config = dict(
    model='autoregressive pixel model',
    train_examples=61751,
    horizontal_flip=True,
    bias='none',
    init='kaiming_normal',
    residual_init='none',
    learning_rate=0.0015,
    eps=1e-08,
    warmup_steps=660,
    weight_decay=0.3,
)
Rows from block 4, named by matrix and row number. Rows with one number belong to one neuron. Each number is 128 + 32 x the weight over the matrix's rms, rounded and kept within 0 to 255. All counts start at 0. Numbers have three digits each.
# fc1: MLP up (model.blocks.4.mlp.fc1.weight, 960x320), inputs 0-79
# fc2: MLP down (model.blocks.4.mlp.fc2.weight, 320x960, transposed), outputs 0-79
fc1.545:111127164116201204194086149078133160107164142168105117091137130119118074154132102088082147159155117143132134141077035141155151139217174109107119161095100104126185068089151141107132139135093047138113132173099095133123143078173104133156170151
fc2.545:129133077063161123098189093131110162154134147160081155180129191084142119133121126125102145126091145100215146128074125108109149081062108168129182145121149039147172181089156113118140172149128121176148141134125106127093112161088159085127075110
fc1.546:112142175118098061091081145084119178157127107112119095101115126133135069154097155141118102108154058107053154206137124135157154120186118134183100087135071137135163089111208168134130143100084128093150144095088109128151180086155129117155112147
fc2.546:140188152131141085157106162071118135124131138211146071131074123115165141128116131093157148198144113054109109220129107180133118043078106155191127135118126160138098098093129082142144201124098122118133134082137123087177116031187091163103103151
fc1.547:084102121169139129109068135139095146110117082161084133182134111109163097160164148102139134151122118156115119151083108106113102142112136154126173126153182159114162118138125142167150140082138122126151160114119150121075137149130132104173127165
fc2.547:141119050164121200152120111127101099139141093094117112224148129093130146110196109118129110173150131133130120158135103122135098167113155149093093137145031162147107151180110092130128095203176113126186138067221156177156146159084159116173185140
fc1.548:104097156165138075185067148089096097123111114173187138101168124161191142162123093153072137100091107159069128183151222131144153204099100136187155183139131149153132116144114089111114104181052061103102150153088128181149167118111142114125085146
fc2.548:127104102129148096122108148143151108116152138064139192182140127167113101131190095110118193153127123157184109133136170104101089092052206168072129152127170193121139154166164087172150119148098155119169180102112138089124147155107090191192194098
fc1.549:103138094135116166112171183066117147143134157155166042129141151153137158114134119080150120119108181173122114141154154124159177140117125094096159106148122083115183129138145173100102122119087129125114167113144200121142120122138128095160090108
fc2.549:122127144123122090142171080123116131146124114091159124134088111153129121133154142132169140087140072079145134119107130160136097219106150126136060132128081184122142130156108149143138145037107115134116125117175099134123141140053164082143146134
fc1.550:136104095097097137154077078127111106185107125109122149105132137128101129125095148128072130123112107144099195151171090118141156049116189124137080141130126127179122100160054083127156140196116197117118139133127154168206153108037237114132133145
fc2.550:125148127140228192091184120135169097163130158158141125141101160092151084131069140118068157080141105096159128139114105136154113092048111083135136159134134109102142194154125113101107114171142096185139099061167103094138135122086126142148098132
fc1.551:154163116110106144117120127134151095140028122120141102129119113112115121114108134159139112148154139131100130102154116140119164127112122116148134146137090125166152136132112115108154128153126128154106135121135117141145146119149120105070117165
fc2.551:125102163138105100137090164139137133134128135140133117135118120106128143127154125143095152114137120154142114131138164153119129164105098114126135131140196141131118158166117117128113141143120143093147132152113114146104125147125147123124118112
fc1.552:114080104177068131110166108150056104081138151173081138160116133092199100107128124147115135175173052175115205101133112173128114111127126127143191148082135059123085151056147115118149172170152121158147178172081109181106121162089109167122132098
fc2.552:127126141098093117106093178187164066117118136183143130115166170106118114088158133129088135109085151168142165105091079067158104168079164107110134120101088106160078193098138126095070099138112125160095126156082091175160110130085089132128215116
fc1.553:149141116076108139118171127122113123170050112116131107120118161106107116167095160149109131158132137103150160107124171136113134161085160108156115140132095125160172105138098141102147142119105110137103157119163092110167118143142132143103156167
fc2.553:126163139176125131119157150122118144159129143138081166111148142148116124172154141145128111103125128071136115143146135175105132129117071154148128138130144127121115186142145123108079154150109146098134161143140107114111134142151142085130127139
fc1.554:108082143143102149115148143101119122116135130133120128135117165104145164119165117142130080106126062103140156146137166085155157111081143112131125105128087153110147100107157199099149121133111145165137169119150108109127194151139120125145124077
fc2.554:124063115163094152126130152172136120115122130129168104117129159123127106111099111143101141106114171095073087167152199065100137197166185138120146131117123097153078180071153142095153098171050080111125185172136141137147101013175063132114086157
fc1.555:072101133161124126148108188148144170110126150179130079140132151077163141165171107159139108155160089141106148131131119106142141187098115149121113090089096169135141133105141130164200126118141102140148130147130079151127164180075139098121077103
fc2.555:136102130165132087075061150138116133151111164084144097150108090125174118135164128129073117161108084122099071170160134168124158176094191156065153180123145204106078154134119116066180155141098139069080170163078105102143094113180052089101071181
fc1.556:112093168105156170130181075116161092135119107203199146091169102079171143127178155162142141125125131177118133101117164120167126076062123131119113096150113087098137155095107145131093151117124142117069116129123102124108150165101121125145170105
fc2.556:127125092131148080112072140137138101095129160148105150119164137111114100129038144133114170148175185076136157113131196116142140111146120141121095121105148116135122086105129084072148134142132119113122117120098148165167147111109132117139148118
fc1.557:136087156105157092113133149167166167142124087110154150138107139139137056198142137141088073104115116120041114255174093128164147120121114151156143094119130191095146070155202180147130153116076114155164134128121133108096126098150132124121066075
fc2.557:115204198100144111102070170132130155138142103161176043104127115167138108130111123137100102140189107123097124235152110126165127073096100096232155103138131125102113161133108118119113181155180103118151099096182094150118141150184123192124118117
fc1.558:124078076176120058096148100161077195131109167146170156107138117116113055142172108121153144071107126178108142153134081163111177156154173149136118170126154044184146103093098187084122153198119111202126093162143115186128163164077152162117185190
fc2.558:131215147106162147160106077172136080157123143150125138083140182135149153138029178109177240106101187114093100138174099126073119091152110102065101108096123145129102181100158087179078144047057123136088094094147126081113122088135130139077128102
fc1.559:126081146160187152152157100124083091112112112132168118126148099137106132134170096129211166146149082142146139159154116125097158113117121126126165182150122156140098110080101095109142198082124083140157138191137145148135167145083169073131147122
fc2.559:086218111153125121085160178052141100122127118141104129121130122155128127158111133124062064147152094145167145116134117166143101095106122178118116112113120086124153181104085163102139174163185179129072183110041168130131125137131151129139133163
fc1.560:115102125144198139138129181125047169104138146168076188117164183109163139136164047167152127121073086154099192187123072165186123110100141150122111116139149084139109121074056163139152128153154113084111141125143162103178106131071166150157111120
fc2.560:136206178118105102070147160126177148115127120080182101115151097186123070131108160161093083139219122152155120115115153136116148107141142163093136132114073145078141136158128121121113089130056122127123110065130109102119113091166122126075100185
fc1.561:106057060125184111145138147064162145139107134112097126109138111177125150078149130144092109185127117207149179135140097143117125112135137139173108129116147155177192140149131150115123126153119087130145118109095164102120136127101102095159113119
fc2.561:086149093157122173103144133098131110122092124101137128090123060103135149132070111117176131111129076157110125113102201145166139097132092121185161167135094112162108176120101121084137178099164123120135134135128128104105128084221172172128126154
fc1.562:124070201134109133178082152170082111169100147155092094104195148140085131189133167048140145172083106173149163155146180199136160098171158095123080168086128129119113123131117073098107143119118153123171115191161127152135113114129178089124158138
fc2.562:140144055061132112114212106160149076129102136152143174075147170081134082177108157127094140161145177107165091051084074153102133128113140170110098111116150108157118189135139123104119155140211092157080112082117144179108141116095119138103102131
fc1.563:127131061169109178120129121127065150169112117190126148118103149078224139144132060217163116164147141141132136132111183093167157187142116161123161117138134091098152124019156161075159160098163120118083129140195110121154123108128130117189147117
fc2.563:132164103130116120107115110173138181145132144182115154100151116108125119139092128101136142146202149132091122110163167082117124091095190142156115136134138106172127075124138094135101099172139058139162047140115101144169139030110172135134172087
fc1.564:117067046113138168100140152049046094069139065135172187166158138110187149109158095146136043106121059147113119123169098170092108132167123143133092124137045109112111088193139122146182147134109147035118134105144171134132106121165102147124080168
fc2.564:130130141076158093085127089110172158124134120106135131109115074093088141105097144107051151140168183119140174166136177078161127111097208159147155131135185155141168144122090127075106111144169151138115171092070131171109126135107127122129168157
fc1.565:119091101115182170100074167074129127116137106133142120141144127137110124109102166136073126164214096153110114139143152153070101112142163152145139197199167180095187150197147127087120075221104127105136155086142148135149162130131134154127114203
fc2.565:124098140150098126144096073153131116157103152155094068103116095199148118120088160131212171127099047104080142132094150035133139115126104118160152104123169126065136137080141143095118138080071148124120136149142122153083105102100105100125154090
fc1.566:073075132127159146111158113154104108145186070144130138151142134116121131091169126059102128122156101116138179183103169132166159115110125143124156147106122064119095145105135111121117127142131129145159134129066149128095105161120171115234083131
fc2.566:145102154116127095148114117150114135125116149069146106132118094191101115126139129123113137116070112170139102125107124143089159116140113134132123118125201157135137124188112118165175123143082128121128115105131137093107131132136086137051143124
fc1.567:067145148101146123144190065131119151132181131143155091149119173113122127106102145157152105104158078090105140152134110087108096137167133116153092148115148102117146098113138165106165111128093047164126177186103126128148135160090112173137181149
fc2.567:139109150111099112073106159103109089132123149118125182142100125156074158142127135154133138078098112124125106204160096166138099165142082126081131100142045145084151139186131158104209115062068133126105148104109145083111162130163085119161079142
fc1.568:096158127137184161187160146101172177143133123190130128145168137113121071095170168127130106106112163190088135112074087171077094093104155194122158107131174154113102158103160103095126141128122105142199135086153170132109114135131174166097141186
fc2.568:116131117063124132098114193109108121137125104170140125124134153091120120127115119107156128176119118150120112154153140096110129154097056097172130124109110077159092142193145115160132118148150162117056081096110137182141105171107167104109113136
fc1.569:122127100170159148149135146111127072101149145215180077164176153142128106162144120166117152133162140154105168100162142102089115143092210124105181130119098126185145112146169075085127130185103183153159140130112092152131124136083184152145168170
fc2.569:158115085070078040142102169084102117173114112076142141128089172171103134095208152162083117089112133137080160156134101152117128131166083154122081133098137202123171104076130175161112076108179147194111136134072129122168152133081145140152089118
fc1.570:134131069108174134189128167125147133085091122156130085120140162146176126124122129145149116114096128131126107125140139122092141133115129139081138108167116028152154112122102094123096116101127100154092143116070113109117136118106116122100132077
fc2.570:118201114108125101121161113179111189138135134159124089124131134094112108127081123111170146103177100141124134097153123148107122116153181136086176109138155185132144108088125110097131093105122123134153063124178109106095134164147191132105099129
fc1.571:099071155146133075104108159104058113088093083141144187143137067164139125179112114160102143105128130148139157118193119103114147169157146109112172182090125137075162131120134103110157124125145115181102180207101186171053148214161038105134073100
fc2.571:121134108137148153137113099178141102120128137136146138113100093140165112125171108135169150128150052115147110163128130151154148082118073157105108157131083173118081142141143121171114134091148151100119093056181091139137108158041091172125132142
fc1.572:111144059116230143129082105164105083136105137196209128096117149050143122174108123080070133131091119182112167164115158168148178121187153133131070143137092085191123107156166115139104174188072161183145177224142182088175153122109197073125162098
fc2.572:173140144027139179161058181107108141152111081167089104195185191079162119173081120119084159156094127044154135110088145111066169178133073094048141141119142073225108140075112094059060152143163107151126099130052113135163103078196080163108157139
fc1.573:103106133157129112116098082159113173156151174096172127164150061200130099129185155124111108136144088231137135112132135167135138164156143112208156131159127138101130159132093185162174115128072094123161166130105084125180151107128114185170174124
fc2.573:143126140134109129113122084121135094123103078115156125105132106122159140105125142123183071152115107137097102053114187087143138125123133100165121136126161099136140083134131121119179120096110169109122137139127126091121146061137088140089144173
fc1.574:102125118141156126064111148092127153023114088116153047168159123149066111087156095148157075153101142147136107121127169143153153187157067123178129124189113153094152108167118146147133124117090116138141149121130106130099189145137182099144058161
fc2.574:149155147136118156169189074093102136145116142184138157061093086130164117174068104104120119124159082109131154056126137122179117074127085131158081121118126125094103178069111133101140170168168140169106132161121162111078136086144169184116131180
fc1.575:120141164162121111135107131080154048114129096125084113141130077088149135187202116107132069239120080149085099113142148119100135187165116175128173154100070124147114123131175080177123156097122104151152179104119140156124150144113208079127121141
fc2.575:130177152035151077196206151137153093124127145133072067164075118161162134160109141126159145238092094152101105105139177103142106090100112140090129106144090184142173141192142099183157158121102115067119140185121142140024111104168084128101171127
fc1.576:124106100180103200149166090145121082148125088083100073136184141098112116148167167134126126152172068074097127144134102137102141107078121137150103177180125160069121140122181128110194120119112112187113124124171148177124189195151108165130102142
fc2.576:118163144064144093165115087104106121140146131150144123107114152146138123168084115131150206125092140084119129146167136108091139172183098129182054128134162098086121167078103117103069222175090096183133129113083099194093128106104170114158156143
fc1.577:110086125171120142194124104102088126127100122156130150097173079159173034128244158134081105120173103124100135154100137146080139137134201166119171168142174108128158154146096097155133149192172137124133101151165147123138136140132161123132107139
fc2.577:102127148163121144173134162103106119147138134128104080061138136106112165152132159099155182144112191115108128172114117195147149075116157148141133138117148094087110176156156050079147170191137140142181131097151158121123102121106191174175166161
fc1.578:091113135113147135149090120157084064146127102179183168142110163087151166128128100176148102148132085133102094136138161115149134150187085107219125142172129094082123171093139109086163093149113110083102174143145165161053135132164083111148099076
fc2.578:110073086113080166128145099126122118103110149111160134158151144121101125138190114123136123136123143073094121097194117122116132146233178123167169153109130122118111098151133167152082100158131112150115138171197113115154139170152171110109138122
fc1.579:132144131120131167093088069125138101114124108094119165121134095106097128125115094136148083158123093102166154168143144139173114155076177149058075149147067140128145142129133135146162127079125109147201143160183068118181147124122125086136133169
fc2.579:106155156089065097167242113151154137124095141132118125080137130047116144116132142164115090070114209113142102101129108109119129165159113109149125086105094090089143200098142153118086091113114120160103134091090116160085161133068136070076077081
fc1.580:141148141104097166145158125162085104141080147099123103098151127114118135131135134098149126162086140173178134142148167153137171097107135089140110173172073109115149114119155047108104154152115108187153137141087088097094123137149171112129082083
fc2.580:120112160112166109099161152101108162112147146203159182125127137120159143110082098120102104129151129047092149116141088096133120136148098158136113103093184103102152172108151189134172137174145149112105128144030134141128110150128120139171124134
fc1.581:100102130119157177117128089102167076134153069113202140110138125156106081146131111124160058122107052156141106160175122136109123098129197107108145202162115112115121116169135173095145168155104102133154112151152179118121172098130102117150154146
fc2.581:122127085141162073133129092126193106103149128151105130101186141096127135134196161104141147125168196147156092100081083097133122160096147136085104137142145122108172125113110091150096097095221156154170124100135066196134123126063087157132092127
fc1.582:109062141178096090125077147071156115158122128105126125144149112186135162080145073125087123121241152128122106147120162139141160184139143133153144125149118134179138153072098134077150137116056095097152123156092139136132127169113132066169174164
fc2.582:134136163206042117125097140083155167127139148110144077106093110149101140141134069118126156126173135177093120087143085161155112037091107045202155144123105137131131173118118137115185159139181133172130107187132094095160106138190121157145127097