From a checkpoint of a small autoregressive pixel model.
Model: 8.66M parameters, arch transformer_decoder, activation gelu_tanh.
Training: 13300 steps, batches of 64.
Data: trained on crops of objects in photos (Visual Genome), 61751 training examples, 13.8 epochs.
Rows from block 3, named by matrix and row number. Rows with one number belong to one neuron. Each number is 128 + 24 x the weight over its row's rms, rounded and kept within 0 to 255. All counts start at 0. Numbers have three digits each.
# fc1: MLP up (model.blocks.3.mlp.fc1.weight, 960x320), inputs 0-106
# fc2: MLP down (model.blocks.3.mlp.fc2.weight, 320x960, transposed), outputs 0-106
fc1.151:119145149130130103102139100107127111081129141098146094058128098139171114146124111137134138130117122116125116149132126143149133121161096167125165110144136119200149103110172117133195118156109080140134152139112124157101149175101147135143123113154126154132112130127104121127116105115131076161181102186147128128133128142168135
fc1.152:151133137148129127119108108119110136130120119131141163087115094084113108152153157144127107125158124117154124156129129150116167147122160149148080114105115136155113148104126125149130159138091076154146091146103082116153120123146138085119133151089130149115093119104193157150133119134130109078131089072107141140112124118124106
fc1.153:115162123125147090129173121126112167117128133125135104119122120161133101126185083140137117137089132164159116185152108130127145148142150115119156110106153146102081122140154138145098153105107097111123135141105150111107127131089139098130070119133124125078140162137139126181117125101127129126100075120100145155127160141096088
fc1.154:125133135177119162104119127167125121133112126136142101104129137068157126134129156108145133140129144142166145120159194123114179104117124148101165172114139125152158145110098154144109139179094149189135124148125135108128158135113186102141142147112107135145136114125162148135105142117101094105146119132145117114165145143120168
fc1.155:110106143170103122132167138118096133123131117144146077114119104135146112116147103115093134165125129149144120145129120150127160128089134121095136112134128088117141136123177127136106133114100143145128141132109168102112155112087086094140077143129132106051130129124137134132127107111136130156123121115091153175149182143128122
fc1.156:144172157127100124080093099193126116134129073103173157104141106118126100182109135124126113109123136100144129152147122095165158121129175106143117125125115160136111108095123137116107122146118077128128143148127066118137133111135176102134133128144126153118102113130133136132132138114118133115149154108145139146112116139141121
fc1.157:127114069108176071100153128132171084158120084157103133159150171156122137166142098105143149142157099118120168133162131137146144085138099115100119110105069134116131135085104120092109191138127101089130131140127135160124128160133175096125129165116118122140141101107170147130084113155111140177116124100136120109117130157119125
fc1.158:112093180166146118171146156135072167137119179133119097147144158124145124097109165089067148123151118120130132143148141063113144214091123127118111117127117124097131139118139092137153129172119074148155165124130109136106123124149132103166136128120135099123116105139176144105110117113147123150112153162152153145093144133118174
fc1.159:123142140147109153102138082123158145116124132114142091074128138125122126091110116147156117160121125160150150148117204115130159111151117159124145134153109087128119133126126117126168124147108113131125126107080122100116178145112151068123135173166132170097116137122138137134097105129127104138165048157064146135126176134125129
fc1.160:110115158104110116139104140095173113086144106140115147134128106121156110116119142106084154120122121137114130097171173116071114112113135152120119106112127129120117113126065096172169133127121100115135146100076124132146115154119118127116122155135131134142116133108117139090112176146120111066120128119116155142119137114141132
fc1.161:102080123171132093156140160132109151160136151172120101158152131102147109177135130111089107134136121142113109124142121147101136120178163137110097128147084137125151132139153099163113111144109120127147159123136159174104162141151128133130150104139137103131117115108103131130119147131137112167116127156084136123147123133129131
fc1.162:119086160164143121097156128147072117136087114144158120128125147110155101143100127090085069138095126151110111146172145144109158169141167104120137144137123138110137114183126122138137135123123141130116135141139121135107090143088123098154140126124141127176088109150145146109126136150112136122147122094117139132126108153115128
fc1.163:106140110103094143136174159144093173155119131148112080120117156117110093145141144140159124145128155144134119155124115080142151099094177111135146085152096140127145134110156156122174124102110068167125106112137092116085156108151058147147155126138158124103155131114146164123128112119129113151127145151128155125134126150170104
fc1.164:130145131106079123170141090125132128119105119138168118099144141105175116160130156136125129119106122113134164121165226138103142148144137128093084110161132108142118115117149139113111172109117162129146135176146133105085133166100155083124131150132127119136146116153113133144086165088095101160145106125116137129128120160148127
fc1.165:112106137104112145187122170122123156105135113161133116144146123133141101152125129139075129125140129150161127176141106105138154187114175086132095177126094145116183134089175106124130111169105070142123144153142105132104163095158113119125135143143108162129161113131128131138141170109141124116109116102108111165106130132208151
fc1.166:109109111141154151179095168080161146148146164149116133141159152122141152154131098112064140142154116127088203120124114149109109135121119133131108141114137113108119160125125131128117122139119183178128164131130131132113117125119180121137108127148134071116117115128140103133120177151169105100123144107105120151123153116110146
fc1.167:110103191196101138130108135096113131140129143112099105153126166168157120120079134131109109147146110149143122128111137095145152132160105121161078125135073098121166090122130151125139157130101087147128138101092134116127173123118136124139129185146123127080151120114118136107111096121125094141119090156148174115127158119126124
fc1.168:117156158160137083100165152100074133123133098130162119142160126090114099124143097128135082153142127144136131170137155163141119135147148134103151109107100190091127090166109160139115128099108112088126126121132114121090100157136098136154153116124145138150070092114155154157072130107131113117137158115087180139124109157137113
fc1.169:131084118163172117121131141081181144153137137151139143108132094138151134149121131161138125107136160183141113175114150153143114165113114146130170095103131119184144119130106102136129126163117113146126147141103137110104132128148135096139116136145134103139084132135177074134121160089166105115144148142120163109128162146185137
fc1.170:093126112123128138132132158166101111082117132089147130132120136158163054102114135113126135130106106123124091122133143134150127112132095113099149087124117120142145143145116138135134128170121075135125122102147158110074129121164072148145136115154135143161116145102117151106128119081168139109086176113097141127123144152163090
fc1.171:132123148116140129137187089093114121127120133106131130136126132110146129124140110131164084139129086135123101155134108082134141134145116122162088134125151150149117129157113148110195120129099140092138158137141137097113126138118149119128147202148112098118093127122136128138112122158113108076131096106154104159166141126116068
fc1.172:099143110109117125124144176139120138096158117161161129116141095113138084118114092157101150139160123110142122113150106110134137112083148150135118138117112117133126142091136134086125134190087087137113129105099115104113166111170084128137138119094115139095145108073097110160096143106169086140132128137076118123139164146147113
fc1.173:103125146133132155113111165136074125154141126126174118142156089107146098106093100117122097152124143129148130147171160158146170136164153114159089135115101153147121145110146146094128131110115140155137168135124146114089120136118119095144127148183146136062124094093155098112113152070161123089141145135115141150172148158093134
fc1.174:136139107114133085194092120123135135132103118133090085119165129148095148168108145125081137160134106132142175134134149102139141132143171139081116150150094130135115123139118101121117145130117122153115160139113099150121108119164158102112117146124130117115090122158159140131142153068143120147140150134146144133149195147118120
fc1.175:136089129140139150168104097143114158102127129097162138164126121129139101136141133161122147102148092126118116139138064114132142128091136112134151129133128099145129144131127156143190149149083104107103132144079073074167114160194108129107115152120126113129144117124114126150122122119138119149134140094104115112098106142122087
fc1.176:113124135112127125176104168089148129116131079127120116159134117124142121128167139119091109155109189160153098111163183133103127116116136111093156102117084138114144137082095126171139124122111095111121132100116148115095128154114049109130147135122117136109118146124138148133114137142116105123140136152144105145140136118153113
fc1.177:102120135085106156113132091110146164117130114092103158124128139151125128152132139142115081119126127132084150120140137060131125148100136125112096151111109131109142137157091140095093126124120158172123164148122156142113119135115181136129141103166144099128147134127125124149125191124180136105120099131113145156159138138142106
fc1.178:120097128155121142113190155089160124110119126098116121151123141117111128073151103148115117180119122116168147132121093081165149139135157117131140125094103147129145157101127111143145107141117160180138137128147108090109149120187119119133123132161132150085122139130140097176132137103133122089139145113098133186131117146147138
fc1.179:126141166165126131150149168100130136128124099177160130138114156136158142167119101102101145149119125140108143103162162120121121099159147127135114125135094126126144098110178131132081142120099123135120125172114135143115120135094110074148144185163157110133134114109114122136130178157129131151104102107121164136115145143109127
fc2.151:123129122154142106148149081148156159113104144117078102135147125159125101153118142144147129092110183131101148132132149128177120101159099106100152124133140137179139135090092115145128167136106110180151121128137148136082126157144129143116090108124119138124117130112117118122080130159132135142141143134164109120098096148139150
fc2.152:104168084072164190129133125120147147146136136135116147154096126090047120135133112115114113072147127116115086116104115115113161140132116153102157142137137140139124128141133094105122142134153089170124091131120137145129088133129112134136108144112125152123084175125143148154134163143127128136113169079108119127189155109123130
fc2.153:160158133117106091127146113141149080120128147128107073140101072188155140069147112141123073110122119125115119129115131122096140112093107076142161132119070167127120139141108121116094150136129185101132122138127135133107121128141149137121136133148157080137125088130127130149141106137145142184130140111119104112130093143107120
fc2.154:133153122080100166157161151109148109135115062130124083154122157131127122174134136146121137129090149159083123115132121118118141123143148129152137145117103142145112117118135101111075104106149099153115134127142139135123137148158174085102121117137100093104131115119121134120159122098112119142102132122107125138159100120186134
fc2.155:121117169128103132131123148128104104100130106092074113109117110119151131106145143132157098130088129130124111114078070156150145179124104107136080128134057136120121145154116144138121138060133105140121171131156113174120116111113158120129073135133115103125107179110183123169134096132110127145100166158172128131158142121108093
fc2.156:118200158131170117120143139128123177166126148115130120065118153106117154158158125135132175157115099137140134152126119147152129117149145140142135125138167113096135106176143113126138112106139157149130097107149124102114095099110123129132147122143115171118138210138174146130118139112118137131138116130112143124202117121124089
fc2.157:147137165138070146187082121111093122153118169151137135178108138108133123083119154143125118168122101122061111172165125120091154139099106128163138119125144153109123147154116110107163162137154119163127122128117148150144107115153147140109119127087114130142088113137137139158154109075115144165119155154126111093140106137100142
fc2.158:123187105085145153104088164130151109129137089121090116113142111158150110143089118124154135150131128114176137132105167211094145093092122164127178130125184134143116119110107105128100102127113149082108118128117146171134130134138181127126127116124131126190121150125105135157117155188126119126141110153124140141121135119129099
fc2.159:143167144174103091122086103147173072083112128112099113103100154128112150100089103126159102147114172124092108112137146126107122145133111102129156140133138137151112106145149126115102174139113159169131098122108171149112124135118134158126160112164111134136122135113114131150135131158138117125163118125106108093091116143142106
fc2.160:144129118129043133131159107119106105099118162147130149145142161090086129145118123117169118124119127132128165111094101105167119145130107153113161154124149131136130141110154103075116156152109075174140155113129143140127124185124104145182137175131109113147106140136160143118111086087140137124176120117149145114171100103112121
fc2.161:125137130100143141088132117116168104121112087080125119131123132117160154132113132127164129117161093134190096131139150105092193134107117138159113161147174124122142105094075137124161111114069126117099151178141132117140139177052160064094134121146140155132083116136092141147124119131106099115127124104099113145132142159132122
fc2.162:141090150109089143142136141112118195108108130127160112149130096155166133118157114108098116107105124101136123129129107090121163074102189115104096109134113134140150137099163141096116086094126113142107090175163097080105149153149099112101103128129120111059126131151129115133137098107127163141102141124102162150144172149142138
fc2.163:127168118163179137096188185144105134080103141134135135102115164083130125129170129124097133145150083097120147134073094147137111154102097213111119130107102167106112139147113120164110111128073119134139170149137119146115138154110135119134121153111120163158105173138136110180121132134152081139133123148113127170160150158135147
fc2.164:134136101159115123138126129142125170163111162140119112140142134088127116121126113133105188112151120119112132150087069127138162086121124089108141101127184100132144154097174114092121146154140106135138111164118170117092159129133110102101129122096136100112170120123128104132119127112115114144114167176131109128159135129121171
fc2.165:119103113177113128158121164146136085139111091162133125128131140129179119163138123148059119150126157131127178140104089114143138140139131128093080125122093123123096094082133156106102064157117126120096145159115153110150115136088122138126090137155126112136148136102108100103138099168129141148108089116120130150127180156209136
fc2.166:135138105123160145161136104127090124093129117141134145158122144158108125145104122144117155120136163114093151121097101130127091105137130209061103139145174159110113158165105131148190124115108092132156107074141159105122144107135124129152152120148135139105112167130150134166094123134175112140168151128112124141111102138124116
fc2.167:109146127140131112157061126137167156149129123115109118089162140113110132153098125129202134163149147108116083143131084121136131102152132155109089115117167134169139130124143134122107151178108146188137119152142092122117175138158138090155132111136136117104116125135138111150107138097114123094123113144144150127113159096138137
fc2.168:144119077116113143154149094118142116131135183138124143146146128080159121154091133148121150110132115117147140117092156126119158138156112076158117120113157075113117108148117141102190113179117147125110137099170139128120129082141103158109174150092138101090144136156104089087160121172135130102127086122102141122101147128134145
fc2.169:124135124106124143142108105122136146094119130096154146137098123124095127133140105131103116131118140125088125159130159101135120129149125160144090132130118161196122118154039107139158179123178144106132115149148124163086116145103149118118143144121127106069121133119157150169103143083154118163145160125125150078045109126080142
fc2.170:127147120130140142142106110157142115141136128170112180093132169128126109145150141129134128120139151101107154118143115130168090134094151125090145131121115113121132113160139097146161110110162182130127099051129093167115108119133115154175158138142154161138121147112124124090151155145158158129137100108165134138119128078130113
fc2.171:137072159103167137122134122132150106147131139111164140079160142127156146087129147146142112104151165155124129132145130114114113156167077143127086117115140145115126169115101146115148110141117149152125170097126093125104120109108125132129151137168106140188082116130138135166134147152135113129108092129156140162092152131126119
fc2.172:126116145102140135128133118136152106134112109144132152118140168127133119136153130123124105140085128129136164136156106189076145135122129137186132151115134113099140118101106142120148128179113143135092129140115137165118112099097106155119122114107113084130117144132113131129160145137120128155111165126134100118160130104150156
fc2.173:109140151138116124151106161106099108134131153119151099115165123107157131122115137115119073149136103144112159142133122164148158169142138099099095127127092160120131163095136129078121128136102124166136176150115132151117133145083133095144127135151113108078149103121142140136116154053125109130135138168132158164144166138110119
fc2.174:121172086132081141095116081108159149153139098155077126117153153082093138098088124152127111118092136114130136149111117127139122082064146110118113124108150099172072124172111087106126148174153110144133135121143167090141079155161115142154125119175117114101156117123125115146147140150124111112156138161100128103138136124116121
fc2.175:139080144150163132134130137123127095131134107159144090085130129108162119114144138142080126152174141148144146110162160157142174090121113136124127123129169123139117126168129163125139087126121103141102132154115140163104130120100166059128124142086129089130140137138141136175171126128109144148068173141092096185153142152129120
fc2.176:096139099136108104081136123079117093114134188098116138144174151088151141131122128137159112127126094125106161135153150117138107144112142164142079121127161162174155151153128147109134105142130171125125141125132129156121150127130141111153135130134103163116150115123133140160136193121128109082120089113131103142144166175134161
fc2.177:130113105139142119115178195116126120122135159196083136127171161082087142152107111091140136116127150122117153132144126094143103086166175129108139122135139127105148132114094131112166111167115087110146150145152190107102176091163120116151139134149101116105150093133126149142099159116129124175158127096156118128146147151127161
fc2.178:105100150143135141142133177138117145159142106106146119157115138130138098114101117131094099135144154143120149104125234140159131153087117136177145112119115105154100159135127144126112090115152152181149172092130149119114134094125158131156107146113119123163115120125168129142129161171158111079057137100118142132123110169148110
fc2.179:129142165077145176114143123122126066104137141124111151111071105121132135107120138146159108111109171123111093147116133072158133150125092116150185112118141143153119110174140150132184115103154165100076121092134149125120114097154102140112086107122109092103128151122126116164140097152094117100102119112107149146151131163128099